config.toml
model = "image classifier"
train_examples = 194171
horizontal_flip = true
targets = ["cell type", "smear"]
norm = "layernorm"
mlp_ratio = 3
depths = [4, 8, 4]
init = "xavier_uniform"
learning_rate = 0.001
beta2 = 0.98
eps = 1e-08
final_lr_fraction = 0.01
weight_decay = 0.4
Rows from block 5 of a small image classifier, named by matrix and row number. Rows with one number belong to one neuron. Each number is 500 + 40 x the weight over its row's rms, rounded and kept within 0 to 999. All counts start at 0. Numbers have three digits each.
Before each neuron's rows are labels from the 100 images, of 14848, where the neuron reaches its largest size: "patch colour" is the nearest of a few named colours to the mean colour under the peak. Only what is clearly more common there than usual is listed. The data: microscope photos of single blood and bone marrow cells. In brackets: how many of the 100, against the usual share in percent.
# gate: MLP gate (model.blocks.5.mlp.gate.weight, 288x96), inputs 0-95
# fc1: MLP up (model.blocks.5.mlp.fc1.weight, 288x96), inputs 0-95
# fc2: MLP down (model.blocks.5.mlp.fc2.weight, 96x288, transposed), outputs 0-95

patch colour: blue (50 vs 9.3)
gate.227:480548497520439454534565544472511448461500409517543567495568519490499439533497515478488536458446479467528519479467443447539514491547412515468542465469543469496500490550492458471543513551539539454491516498470451479529551434540529514486538466488432475506548539547487437418565550548539540440
fc1.227:526460469488511448442497577404467484402489474511513536560518499497522494554523467491417447470522529487509518465580529445476480530571494446519487486555551469606448557529515510455434466519462473567432482513517481495519504490454478475465481485538518504493494508519458538447456565455531517441
fc2.227:585486472557525480463452482446519462556503499480459506500512482451515579536443555491472473464512482509495519515571570428453456476459416513508480446472549482474470545497532551451453508560597485488529436499429486536523497547484560473522552486520503493493559562533488560587478467522519495513

patch colour: white (92 vs 22.6)
gate.135:461470480455485551484508490540472482543571517424519562499525462552483515533607472498538491480463445504464524545493564501568514436488535522513547482534520481442531500468461518426525482514581510508549550537513526544473484478472477430548480479434518453431463461440468579453470492573470511457
fc1.135:549581595515433521500437567467531475461524458457533527529539476456548514517459434551575497568568515445473550455483490540476487446565514501507461542491519466462475432504484563539488494510503499513524477537463509514460452487419533556548448471485479479468527467486484558489546511474520531413
fc2.135:514446439473497523439520402527588502519502532525513513491525492509564437466561487563454460541476541524504382504507478469518442509555544472543488480447503499478529499554558527509490510500515539586573462429497472511530479505514486538459507544491469448551521478548488493502445544494420497579

patch colour: blue (72 vs 9.3)
gate.59:550419488546526538495481541468532464494504460510526493527553533560518520484523471441430470527513496523534476496487556460470456549574488531555411460498488566492467463497498504523477475461524481541474440442496469507489432563547534535441502464554407469556528461496493438401527532541511572491
fc1.59:528526510470427456526536512458554477488497456541449528373512459443483513499441540509551531576464474524532490462525462488554500468494505506522535459489612475559489515560491536499563551493562572503496539514456536428506494479491453475473439535510517483505460483484550428525480487451474447440
fc2.59:493429514484433492536481451472521458518467469508531452528496504532492502501531552472483519431468473486473539534485520525557531493474477495539485531439592548542466443491523532518576506563540470492493587531495550500552474545456474465517425400454530550488578559570529513507436497508529440447

patch colour: white (68 vs 22.6)
gate.103:515438545512441507459554447511522563553537496492520419551482470485417467527555494468536492459521482512522485488513506514592583549500500485515539454592527445491536467528487457542464527506429493487530441523564531430429488456547548437536576563490476508502477489489551465501511518520457498522
fc1.103:542528468530473508460423536492535510528473534467490490499458511544504526491406538540452551510517469492550442508549469494517570501521445501448494453560588518453525524423423495555469547483455521513453457446575428446507452476553528483554522517496429524467478488479503502457516498556550453559
fc2.103:584462450481464494535443468512523518441503515419496452492481573491504469486522484513619458454492438470529484537512520569523507471526520451481491555472446440513512568495598560441506466480475506541556534505531507523501503484540450502496576483470496476486452482479480432515575550429467461483

patch colour: blue (58 vs 9.3)
gate.102:589514425491546549492532530469539518413505531488525495508539531510490489495455521521504522536460495482491505520476480493522487549480457472500433486480474575560456522421482519586406516527520420550459536436445485524469455540500512554459546472557511576531489437567480487581536468511498475536
fc1.102:559458541493505546512474565505549484504450524450550422580522521509542524431535487519442503478535507554437447552555500580493486483484550497533481527453457520519515468421539485466506456504441411550533489469549494450462514505462494520477514507507510568513545509449448598485452535567498520531
fc2.102:414497499531505454512488543485471544488479493475497549509442499457473544552506440491493487576481531519467500540464521521458454488469510466397535471479472452455523543516456430422461577431463486525443554442501468441515520523488461557548516469496463444560418448477536508543495476502523562550

patch colour: pink (67 vs 23.4)
gate.122:524537458467532489455430486541525502498453491447495510461486434454464507501446525494568523448564508527513527444524529574507536425527524496488483534553567456526533460480529419578539558435474497511460517514482528489503507429468540474459434535551534488435498519490502554570457489530466451410
fc1.122:469492514539481546524517484457401457426514473501452566468517483524478454509569446436546440503425445540550561512536461535513557503512539457458514551496557493417508498592492540478497553504460606504516486518436499497435470551527466530507438509461475465462543498483467518490465484510487478508
fc2.122:464438566479561532474518477457533522492513463528492510478523495519483437505555565481443490475486396536529504453502490597487574445542572500509536461495489530479470556498465476437460561518459554564459467461573528495493422497515505555511492442530553486487491504465528495557449534495473587520

patch colour: white (81 vs 22.6)
gate.19:533577464476462530534465462591507488540477521500507497470529506486504577505521447464499504516541546481507593504485522552522538545427510505502551447509518494428477501506439533549468436446491561531467476492527480481590454468416556513521436488399506460474508484491541461552510464486536571533
fc1.19:470554475456498439463494504557516465505475535497481491495498528511484592514473424577506520456528483485551522582531479495529443488477476433528535535551523389441504561535538510469538514568552457507457507496515500532516566509500556538545452524421574445449475466450489529483449527486439487496
fc2.19:526476433527541534465512559535482492438431514465576525495493541519471443450499544437471527453490442464466499403503532475517507532473533496479510446499400467441428497516460519560535573553481489498563487541465491537546508553522472530499523450525549492526428497401464496545475462518500476513

patch colour: white (52 vs 22.6)
gate.180:510513479493531510456534511469452552509527479565482474473539452515452522485573520527489398432518444518538532448535519456467458511544470467400507454448491488524491489432516490467509558427452434444517514459522473428545533516518463564506512503515479528499571559485550531496530543453550524584
fc1.180:525407490518480559500521507558491457562508485411521533537451468508472553510492505505434466492447499558497482534479564450446463494512552448459529498481473545516485525432475469540488524525563435511514534508541576533457536482481442515564487580511500519486501577474553448466392489474453483483
fc2.180:514546517446513460500441455474574538470496426493416528485519445506533522440558480463476462471541415524504493501491559543488465523550521450478519453501479549514429556513473568429422556468489505488441533468445497554417512506507491471495581495443456521528526531457513512488530483484502513579

patch colour: purple (45 vs 20.7)
gate.249:431459466550510448443536477567471521503496483498426486476530427461521507523492492476476449591485557512530524483513487515567544587495468483503473448522557523517507556548542509476436489450528494516552539455491554451554474542491483453492524444460457509494494457455443490551465509440520398428
fc1.249:507425461477491499479476538504526568459530512476507437453515467581499494543522478490551492461519517415562509536551552459525439507477558472501466545521468486541455570496438540526466496511475476548559460505516514476510475511509518555433490488529574615529521494489473572587428496434506499529
fc2.249:531487497500579582487532568491518508486539547545567482584544431490491506529477490502499485533445429456510483497555562474449549529492559498482426524505528540502511508518476456532538488485469517453470476547562397454471555476490513539433459569478460534554467439493540430485511475452465482483

patch colour: black (61 vs 1.3); blue (34 vs 9.3)
gate.164:468490573465497542432478520485542519524465500466505532481556514486478511530377484517589471435538489451502483527551494476452433477521493550569457536510438496501458517547483471530559509443529539570513548507522479446471502542417558555480502453523492448429488469473498491590520501555481511500
fc1.164:473565562549455556504419460422500444510478553472476538499527526510542483496544531520491463546481471527485469516501479525513501515524547490459474541517464602552482571534503560421464542480549539517509557459521557537505429529475448477541523452495493424496553506453444510559457495566554470472
fc2.164:447516556519557518476459450502568525534514478545525451490518425485581532475522552514551472500439477523464494461436581500457512524480503466436507482485494453489467538561497563472401494454483480550500450520531533437512534527511446466517441528541536542540490461569494449549468549585483497465

patch colour: grey (73 vs 22.2)
gate.63:507435467509538500472508515443495539511435525548498519474542505495492440455537427435405487445577459539450435490505545525552420442577563491550546511440548538505502483493509455537535532480453503511421465491485523523575526462459465471494442532516548544488468486436532499514556502525508520488
fc1.63:483492600505539435513505518451468527457528499514540512526461504586468392499510499452525504469449522483460551458459494495510497477540515451488496476460499506507533445537472563551557556550456473448457472456491545466479534476564479527428508531566499551540518505572482426525444541514470527587
fc2.63:473427503544457484552532474527556457506524516558477497511524492468520544490558541546462572564434451458459458479465436570499527504523525475455518495480582535506528498512475461503593519580539487464495524504566533547541513431442473525538535488530548554491509484499550549450468475453486568568

patch colour: blue (49 vs 9.3)
gate.197:451422559491555498505507529548480494400430486499448522568465492538476490465479437510430532575452525561441480467520524573501494466480521548504505480460512470548541490521478509575492450433492530515508461531438508512444442496496448493455494452558506488436546554537421477503488509453513557522
fc1.197:506458481507419450526586451465532496556539489472542483577474515481486497511493583500500491460466491483502508519502461528476541510512454504464485420527515528487499488453560451521528527495464568438488510528456539494499515437528601467607546538473463479503501562550539457418544570444524459486
fc2.197:553500466499486540544518511549447543529471474528546541463521541515488514484471533431512509508468507475452538456492448480526444501469470552529465485415492533497524563451518428591466461397528524515541474529539456524492416470469545498507582542418508510526509599535517532556484544518470467520

patch colour: grey (47 vs 22.2)
gate.64:461596439523593549518484422490509485536507507473462426503439493446499524556528505404491487456472494502437537572509558551513476496519487512476505493479386485493535500478527469551435449490553516483483506516537563452471489527499515493447468518468466468468482476461496457518539520513475561599
fc1.64:469491414432479452571513504570524432465447490489538530500490485488448536507490522528410520446504498468462514605475522468544515442546418548483493484480463466516496509549554565512483527467525483559458553512465520539564550406470505476535519495513453462484523547462539505501534458466563505456
fc2.64:551491524542500445454486572558494469486497446434511485541491496489466515420481553455466487461562508526489528460498543540574477527538549594452504470527489516455458562515447508540563524490537541462508532505524489519465484491458589494560482458495460552553486545426442554425547467534479472468

patch colour: purple (82 vs 20.7)
gate.142:512546505465499516517532537569457480484457523496493477516492529477442495482591528526518504460448445501460489449511459521434487472516450475427519477419586488389512511505556566500451463560525537550517519510431494526511483467502462508550562422568493483478466508552523489461481548483552509413
fc1.142:536500554509533572459522509516483559494480610517527524501487534503516524497554427495574519578501507473450525453519487544513602481463460417522499473443525512464440471508404522510475442502456509504499505497509506478489483590505441531476451515531440443530511523561463513530456455416488518489
fc2.142:463500406499527593473538531527483488526479540514579530534492528491536448435502462501463528530497543495513424494396479417487513501508565509559535501553464559531602508470547526529453520478503580535605510516566455466493511498518509495480517466532503503533500546477457508442516510472506530540

patch colour: grey (73 vs 22.2)
gate.105:546486487511497441408564556541482512433476528469500559489515508460517492501451428472537547450506545456469565526437523544569453551458522477508510496456484452571522495494441492566543575513555517455434500520453485500514533545556490492431451540523530530457531574504464459455464504481512449521
fc1.105:476462477506584440499500541493542514504502530562504471591505542550465403481528493520394536455584464548505443502484536560480442460551513503400539547534496521504486443511500445495491484459493502530438500490448511534499500511561548452463461507514488518534470553523553474447518530476555488445
fc2.105:481485488537405517504500472547527483561570536515508504531514438477525524503473531564513549545410498499431497426486463474484474474505502488450498542515575518501579517452516472398485525529492531559526469491525525512489517446509535490559555553500551595574558452564464525502464464533498489539

patch colour: grey (50 vs 22.2)
gate.37:465511439498442489505537487548421487517502392514539530563496547544547526483554482471478461515377455509460540498562529451496481463510530524500483551455491467475494496501449563465524547466462493411511511490502477480479527444565465502468563513579513526563537528577524546473448481505498499545
fc1.37:527466535476459530548515516531546471576528448465448509538477465474436505458495542539528421505510465456532554511464513531529541505496525536460561517543533497499548460449465457420556506563485485503534490551502545513450540483480507431631476477433527497532452451473568523473458518515483420491
fc2.37:530526471487471468568476476539482493533487414510453466540565544614465549504470535492498558426591538457458503496490464549543512473545524572542495479425532492485399524452492487517548517467537416493473464466496573503508507522429542538511509498485503535448491547495521506463476482537455471520

patch colour: blue (61 vs 9.3)
gate.131:463443460503465470505538492483513491529492512552515465550520492526481508490567556529444468535470501489472484447555447471563511456568416573525518421525521579522523486519517537531476517498518478518458492505558504489513462417488588432497575470440451538503548532531489457435568549450566502497
fc1.131:498421471439532523498552547478459496482498440466409493521478477554520502513522498506575547528452454505481512493498488598500566503450516543514526566464548485430559488527501549519498492555506532539541553495428463465410459479467561443556529543471435502456499523563480540475559486490513512462
fc2.131:448460551524533524579518519458524528501534495429546506503519505460571518532483518505499486437552551452488440550459502573559503472472555478420464530432504519539532511491438518534521534501499546510473497549604482481574451509457500469528465513444515479408513517538446441523522539521439478453

patch colour: blue (47 vs 9.3)
gate.154:493486446487517502473523560515453509553501515566573436483514568514539610469470488472513461455483551536504469478547532527445468485553499534471457539524503490523458478479544463487501553499625453538400550501497494517521496510493441489481536559512453508531440468545536479418544429486520515479
fc1.154:459435559503527565502502490512484491540489524485501529432560533468496515513523503481437535442552540418504497555470489528497545390540457460479491510489485547506483547548516568457535570457454489516494442597457526489493468494488497479499530417488507530521492392530492488452538439552450516453
fc2.154:477542529564485461506555511459529469615528453539484441460502431516554545531491528510547515568437495504490499536478540498575476527534443516502464488485462443481465497514498520513553540539540449509453440525521483477432515414442453437501498577573489528556494506544476465586492518526523479505

patch colour: blue (50 vs 9.3)
gate.116:562561464520478513506467545534524443527458492444542490459474489372526499460519511553538552526455494468475434523499461476468587483519473485506541516536526523519484426421458537514475511508462512533563519475526404495481500489495525521479579445526458510489522494477421529539498541513605551511
fc1.116:512559481541452436469464483555511509535504467410512539519522442453510522517492535466519463497545546500508519487499421496555493419472433581571446518490578473450504517486516508548433512498439522533496426459503520411484521472529493492570498451544454491516533477455522428506534539490517532421
fc2.116:547471470552557540546532461484538508476518453420518481451516538528547538463515434558513440520473457533584531476504544511450542541442500536462458522469523553522517475507521484465459486547614490521497505568528491484413455473443447475550514448445485532499498466509449464536480545483532466576

patch colour: white (95 vs 22.6)
gate.151:459527491518510540488522515496488475492462540447431505434376488541455540522569498499559521504432484485498540458443527541526547572509503512521485572511479494461550444532453560486498537554488568505512450419469577477537514564493517525541523508529451527486545499482521483540418459546501547558
fc1.151:456583514504568568504381498492539440496484569561504552443499502488519542437475509486430475542516488493498464477609516490485408460529551491480444470476527525537529554515466517445507472449485485508493530473531493524517471464477414508507476511522561521497444441445494486508544441497456530528
fc2.151:441445488488462508553509463446517524567530531560519557491530491452490598496448537487493468478533556461558531541471454436436528524475546539443487508573483431536475484452533454465535491483536492502499575470518513557516486537498514444506545471431581461452567507525463549548490483482536439512

patch colour: white (51 vs 22.6)
gate.62:439535426509563534479542441519463612519503499455571554500499444545467430556484555531526488492494472503463484500484443437489536533507559487469508386553477468538519536454527504512488504541548478452518541522504515449498482483493498536479487564511432440467437474497533487501484567494421464465
fc1.62:528457488467462481499523553459524451511537496511596506496475540581494517465553520584442502540448512535503475533540483490535492530524551490530538531504434481511446516375497532427434517506498473503498487495514515528486490501565457435592470529481501553523536483479509569441464561467516407520
fc2.62:535477569537511431562439499479456549499490467505516430480455492481525542548447496568588570525527526525472538549532577470464498484508469545426528482534438472569533503552542573454487517483522446506457530460518465518542499533443514510509476494493513428487496463471541503543456443524471592478

patch colour: grey (66 vs 22.2)
gate.224:482536493508400455536580501454426427572512511505499551451507529539488473413523484500491522499470473566524439555504528475508555494485509448427478538451443474531514445463517505548487502561499425486528488439517509539514572442562464530527510504458490502528513523530555455435475445457528477540
fc1.224:548530417546500544503492511502525494478528456463500464497522490494483564506532555489575480472476492504476570456553508495435561547391587488474479465471453440456557497477465566419501465542542528448513476447536555484482481510501559525483509525497428577536538454460485527560513485483472556503
fc2.224:497520545490446507572457497469540530553524494489469529474508508572418516463475557491489564470537553490445407436490568517495493416543490517437492492452505524451508491479491452525524567567469524565498461454479542552486433442488515480563530448470492481469526463512427450512469515523429513460

patch colour: grey (93 vs 22.2)
gate.127:522557500468421453473511544459485462431500466502488471463494500554474511489547458454563531490459492466446485486484538562568447499511536527472482578524494539424511529513558543463499576533535478508501588551494500525502506426550448454574498488484576487473568507474462540507496470504578433542
fc1.127:522481523437517477526579521513521482500443459514462482455545483509452452556512524437467509483517525577437469501502535600504528459502434504466471514501519514431497446480504493604539506429500493497416449510502534443483560484509486461522540598441496446529491505509548414513464515501498435469
fc2.127:480450550553535454525497467490548503453442545506517515486466462527516532523473549475550484489569426501429580513431558584533545529491526521502565470463511496472546539511480501517471498478501463474391477463545549510439437563451483472519452479534485505546488525503531531550477486590496581503

patch colour: purple (55 vs 20.7)
gate.67:532436470509513487482513544564469529573488579485506481506450479545493583426440530552517479542541500501475452539467575520465494399458521436453546564534499446500489483460451490486559457535528483506453502471558512447429528507565459525484506507534487526531436543566532534511468481465477448492
fc1.67:514516516485530521497504491493506484548499502415403512549563468424531488554477503495473487489530521563549484604481461503542455481455533493473554552493515490549539549573534441595534521451500460549529483509557460512443506501453530451456524466520556517454474532427518490579507447493457466527
fc2.67:510527478511432523565556525531454491443506494452405515356499539504576550495449482530520553527512506508461527456532494481483404541397510500535528523413486510493477521490452452535460530455469526502549495508522509510546524479528493513544491514435505529448470462531469527517518561447506460501

patch colour: grey (68 vs 22.2)
gate.190:516521472466521492528567458498513502503408492530472493528482484458501572527548535523528500449510508498458490486463504605502513506432466526481543554522488449410538414458534493517531531558561445434568530480486465426484556460501503441575502530428535508520431525446489480462518473494535479547
fc1.190:502525521511474515438462532442459606511483490471495537545482477504534438520478472567481523484513426498537451528532441515484474536495550572587478461539478488492470491487483542445471476557472505518484485446549513475383538607497488531517457449499462543472456514448435568554500491508496477453
fc2.190:540498498398565498433442454512507433556533498520467520567540527509426447510470500580458497534420490535527464563510469480502468475446470527573549533559475491507476495442538492525449507544544526510526435471535559444511488486523489445520490506592442514502558456564530506490503530512530477482

patch colour: blue (51 vs 9.3)
gate.90:494507490469530580486493555473517507432454562522486472441563520444508445526515479466521534507563488433476462565560569476449498463492546474439473490510486494478502540481445457529492532474504462572494503589465476582478509547419496523462490426559514446507526492509551539565529461530541480435
fc1.90:508586498443473496521503556453563477560437519432518491507427497541560508530446523519486459462518481469522455523471442597485495439470527549495483519592460482489530442487508532469549540517511455469438507517538480497429547541481463499497438490509435508519440522497518567565495450467510580486
fc2.90:468435490559438455526512517452491513552437455535458482508484431500560469556472510449552562496469494438485547524550536561535444523515473573472471499419570531483475508516489470496508518466515414550487536493504472540546590520434460463506497520431570549503474538496471543484525490474463448468

patch colour: blue (57 vs 9.3)
gate.18:510463534527592522528500479458510465423538585575485436479485504463520502551549513507475527498469561480514576508493630509474527543455488517521484533515453579521511481502447515472455474514475459542501529501492442491554456506497453549472581517550517541520456500518497518495490400484475455425
fc1.18:527523526519489470526551481471455444534439509500460529484493486464484538477508565486448509467472445461534561501491491546494558475486486491510556460439564465541512442553565463429494493490572586549500468528487497530533505473530489521575467474468433422415457508546507626521483537477493523523
fc2.18:560462553499474471501518571487455484488520526458451485470439563477565464489471466472554534508494497462491432494544521456499546439434499565486573571506543505501493512386543477457434438535564498492535519439500474515535537517533440480510501451488453487473526494534532545492547424457575495489

patch colour: pink (54 vs 23.4)
gate.250:547407450467492472475502542562578483541451530513551481524513480498536484477446451486488508538539531492482495525432505485426510587438546528563517486507468455431476511442477477550489436479447518556509392567543454450492457445541548482541504503503529521502462539445517521526538548482506464490
fc1.250:494463437449542427568497500521503515496474569495521494506450512594498491432490507561474504541539507545530459561469523454515459480525455488493527535544470547522454503518499476526507553493487475453426469472595484510536502483588474530428463419512478446505466530503561508411520489549579522461
fc2.250:507585502562500488451486448532539524569483478524485537516469534426463515503555586525521542530502583507478491494458560495446443480502474488539538490463449450572561472464523524507486580523469563544518483558469535532500495444513540499496493564519429445518546454495389487530487555502476494508

patch colour: blue (56 vs 9.3)
gate.198:507468498532484522492555510425472478475481485552524526508537507494504553495485527478526485592485504518514447452499491424464466490605637512545439552498480541538510532501444529532445490451494490511403513456512454585475501489444462509525488497530512441567565525529523463495524421514535498484
fc1.198:504527502543497524463512519544483572490508558476465564496466452596518450452413478445589556486429492563557502466463501538507411502480512482437425471502508534505492428536477504530453494551580465478504509463543512517471521546490518496493462546469542427530489506441450481462457491539461532509
fc2.198:506460489608451539522525499423520492518510561450437448462499529518497519502492525516498507517498513519553487483539442517490543486462551519451414515465558548461519446511503493463587509493437572538563523493527470509511484441544488484522489419422549466473499465529438539484499569491581529435

patch colour: grey (46 vs 22.2)
gate.196:543519458476527456452528499468474483488449482463478514475530543439452533543540488512557419445483457457516525484540503516502519483512435530549461525485611493437567496546556548459479591454518540532470540521484552452542487516498472481569505429484543451445505553483515552471462549455513456440
fc1.196:514535482564544487455515558556465511592520418443537485484579499533468593476453549451474528458503512480406462535492526549564516510535496563517475559542504495476469526531508492540486495458465506505448522461532557492510477476492471487510553489545461532480500458496530419416573479564478516459
fc2.196:460520534472455506511556448436577502487528452447479442442438406562451487501478448463500527403583430506489476474484552581581505508484480538489515457490483472504469506448456519501514521490560484511390487462484503504547481540435502527474518484453494464451527509537470518494510434517512483490

patch colour: pink (52 vs 23.4)
gate.202:542484462530534490562400484459503491487502560462482474450445491524512543530442490503498519458500542474454480507445485484472495501505553502486460501488447524452535555569525494470494537451501480562397553528535503558596533455558489546477498493526492486457501482404452477452477532527494397570
fc1.202:483505508493452477472487455476518518572488580477431531546527465499487503462467425548562509491465460405476478526505476505488535487434496444506464475431532508503504483506517427435504508497497510472535568369554531529466532493521487538486479566502552417489434515503544536472458439541501460551
fc2.202:548464594516488449576433497410477558488556478476451492482483528489519536486429525530559512460479423462578499492505483477438469504486533475433435522546515477519543474565540446412447501509525567534479562474466427540534463511513546474520480536448510519498499497523514495531445526484487456491

patch colour: pink (50 vs 23.4)
gate.223:524518497464497479471534483519448488560432459558479473503532491508515486467484515541481504488520423493476494485545528523481463556450505519538546470485587459432453536523536439459413532511519547517580552513457531535428486467437566487584559505455503494439480516459519570503505452471505455406
fc1.223:459529542529550484529557507482439484515531443559437520493571450426529427499511574477500491540423500429520439608493508473511450544517464475530488533518488473498536504555463470465422489505479503463480526511481548468435486464569506476475488475562434520562543487489488457469500526530499414520
fc2.223:496507506504491454483480475509474600450499511509397456517464577532504539538518489582564516507515485515521558500481468524497480486454507470439492509427572496554393524479463462443530514546446492517456464483481495542552463473467507523513475539583460527513427562462486505459532451477435557522

patch colour: grey (74 vs 22.2)
gate.281:514532477506486441493528488477506517506476410439507484512541522465530581556427428505535527514478485531452473518464479559466541454489371539511529489474537512488495454567526480542540540552496557449426508444450465462493506483508519532563562492484470467471565551436521476443527545503554502538
fc1.281:479524490464502477548495528566473477506514535514471520536468470502438453512535538501448459535494483443613566524527462449439495517489464518457463448558497527532516531529428485495492544505487565526577464548456551565574471507538488520470521480521528502508497434486593461488399508488430564504
fc2.281:528551471390550565488484487533470488467451506515470569501467506395507475450485474468480560552550557552541482479455537531493476438498440486538496477447516506470468572510451534499460517456447489479598466461497501486465535537594526534491531557520527467544529505488461500503471513460572544516

patch colour: blue (47 vs 9.3)
gate.177:568457454447509577531544489459497464483539480550492468560511476408521488529503493455534446499529439497467451467518529438433470545509573507580550541531466537566472568516472473505451524475431455487521515519486505472461544473471458556514561459568495488521474450469502525534573498535515552450
fc1.177:535438543523501480539573494501525529511479474517543486485408520547527484477506498505442542570546501465461418524522450499519446468467542442519517525449465471499451500446566576442433489446512441548485507487539585554495498589465460507524522534477495532579498432520470537464510532459500451484
fc2.177:425528549525452564557510564464461536510456491484508512556522469507457431472483458532563543485497493505448550529465463473487608490488530538491523464502441485457475449487533518430539501524495455510471575443472497597504477418517477480511513489540412491556473459453515461517533485420493468516

patch colour: grey (63 vs 22.2)
gate.132:489566464536495537471405564496450512524487482419496493559541506532447583535539454488429450469519488497495527488532430533560503440561521492496491516467519476531518435484568550504531553470552418537515486478610460487528495423489512532513515499460520539453462484440497476516476476506479555531
fc1.132:528440533497556526457545521530528473542507553507537533578570491519552517522502560487542497550478496455414465457549572507472423448500534471505472506462467561468515466457449521554544501479546403504464523509518521441423483527465496463453498547483470533555512533522496555497503507422498452574
fc2.132:509469501548441547488536483519461513496507506524416475470493549528577562476562519518497526542452439507511478472512460462543465523552453488502517478445584529543469484544428500454406476427586525562443533497504546450453504475483491512549539490426504583510470450549533503475500549474471502472

patch colour: pink (49 vs 23.4)
gate.212:504424463460518487503544569463494477497545401506553484542516474423527532457468543515486499458472494457517487441468524511463510582459554463420487456478523499494461567479504478525493535508540542489574447503616492475431511490519480534522506529485524448463484465511552510416539506417461456520
fc1.212:467473508523474477526546459565466571508518503527461548586458505466471418541463506542486450455469451481527482590515460521540471523464479515524563538516538486506556545528587487463445465564491472452485466525403491452490495457466547418502522464505470571516475446518490443519519548479541482468
fc2.212:480455489551529431511552480524474518558500527532464480542620433485518542544530536502519478513483493493430552507474471472487457517459582504443424434520481548575464447461535459491500532473534481523420461503573513483567479481432515505523500565486466545480540446514465526519529491569499465470

patch colour: white (50 vs 22.6)
gate.279:486402458479496508472522520512487476587545462439460526539423514462479426531547502567581459424499470446488484516465489474497450471514540537536460525451454522549505477490482441442521505545512530459542550521510524454544499501489458527549503541518525536522445470505559575445472406471508499553
fc1.279:477483510455510475488488528470540536502499510562501513476520564504574493409484519568500543524514534513471499584472461531426497480482467456511494599540563465494481523526506443501448468502501483485534437504581478449432537546489560485465436552517571509515432555545448523497526430468443543466
fc2.279:454501422541438544456511505548502490530566612571496541485474462455509484506539500486431456481439502547475514530525467466522545518440458474591532473482574477464474488499460526521495489485512473464461516541530515482487517503559501448420467466475481567611517489565481452505500540541508445521

patch colour: grey (52 vs 22.2)
gate.165:489489544519518430482474495477509457455461464573514572573532465437483486422475524529503500467568516462407466432543515566532563456523515468483505460504527467513536491463500496531496450453515485494450514463561514482514484368531453498532498519556502447435535556547457452472501501490487510435
fc1.165:567493512456515424448445492456582480397434500511533533532488519487483525522433499506514567490497511548517494453514425470510445501492510478538494516542529529495513422470475552494535574541556528495475528499453478490498504456557532512509451503410479498467530557413481508517495580513510396514
fc2.165:486427497445439493484481520540508501538517473502527458483504528460506531537513454524541439475520502466418542461533489480461460554494521543450569507427538451454534482437518499433472477519554442523443557411575475482522513583505462551481554525460463505506558497468523550496474472554457414481

patch colour: blue (55 vs 9.3)
gate.104:584521513461469481494482611532546521479566460568473468493497553400537467538486593530470474491478480424538450530444440450516531539530487479490526487540494462503455556463490522502506537448465533536516469539503524482555457501477535512487544531509488499557434434497523444512502566426458484470
fc1.104:442484453457446486540534451566523497457509500455561532423482515535497597536508582468462475564454501549482475498448471482501472497548543499496454529522511541462492484492473524456526462472490487559489396503436513537541460520519528499443533488527413474588507517545530509472510527480448598486
fc2.104:450489436494500475518477529548507466543548465467552493535526507483508574482498460540488510489518507438502600481495496456495536435520458556505509539483494471534551504553490534520416532497495515454504492476436585554418537498551483479469554480542531571526486458503453517580454429445521408545

patch colour: grey (55 vs 22.2)
gate.72:477442494444499574494462477528475543533447534565476463558541505527542455492539526509502494488450523530478410415442502555431545485504502525506479552501562443409531523516473489516479413497415487533472471506536473473457509497478514492560517499499448507474467540520505530443579463544555527576
fc1.72:499439546418476526472477453509548503550497519532589459501557521485496472481502477434574563461485476525521493495446543498471483495516522560477530464522483417482538479489463531558576529511537456500500514533487555455462520423503561405449490506442471435496487585468480502433511491503515480581
fc2.72:466436492508439541531517528526443502476501553500519565473521430500499461479500595500544498498469418540495502450551588562452433563457487450513408504506492535496494530493501467525486554512499533543532522563525516515505496464574561457529553572473447440542509426566475521471481511482483508485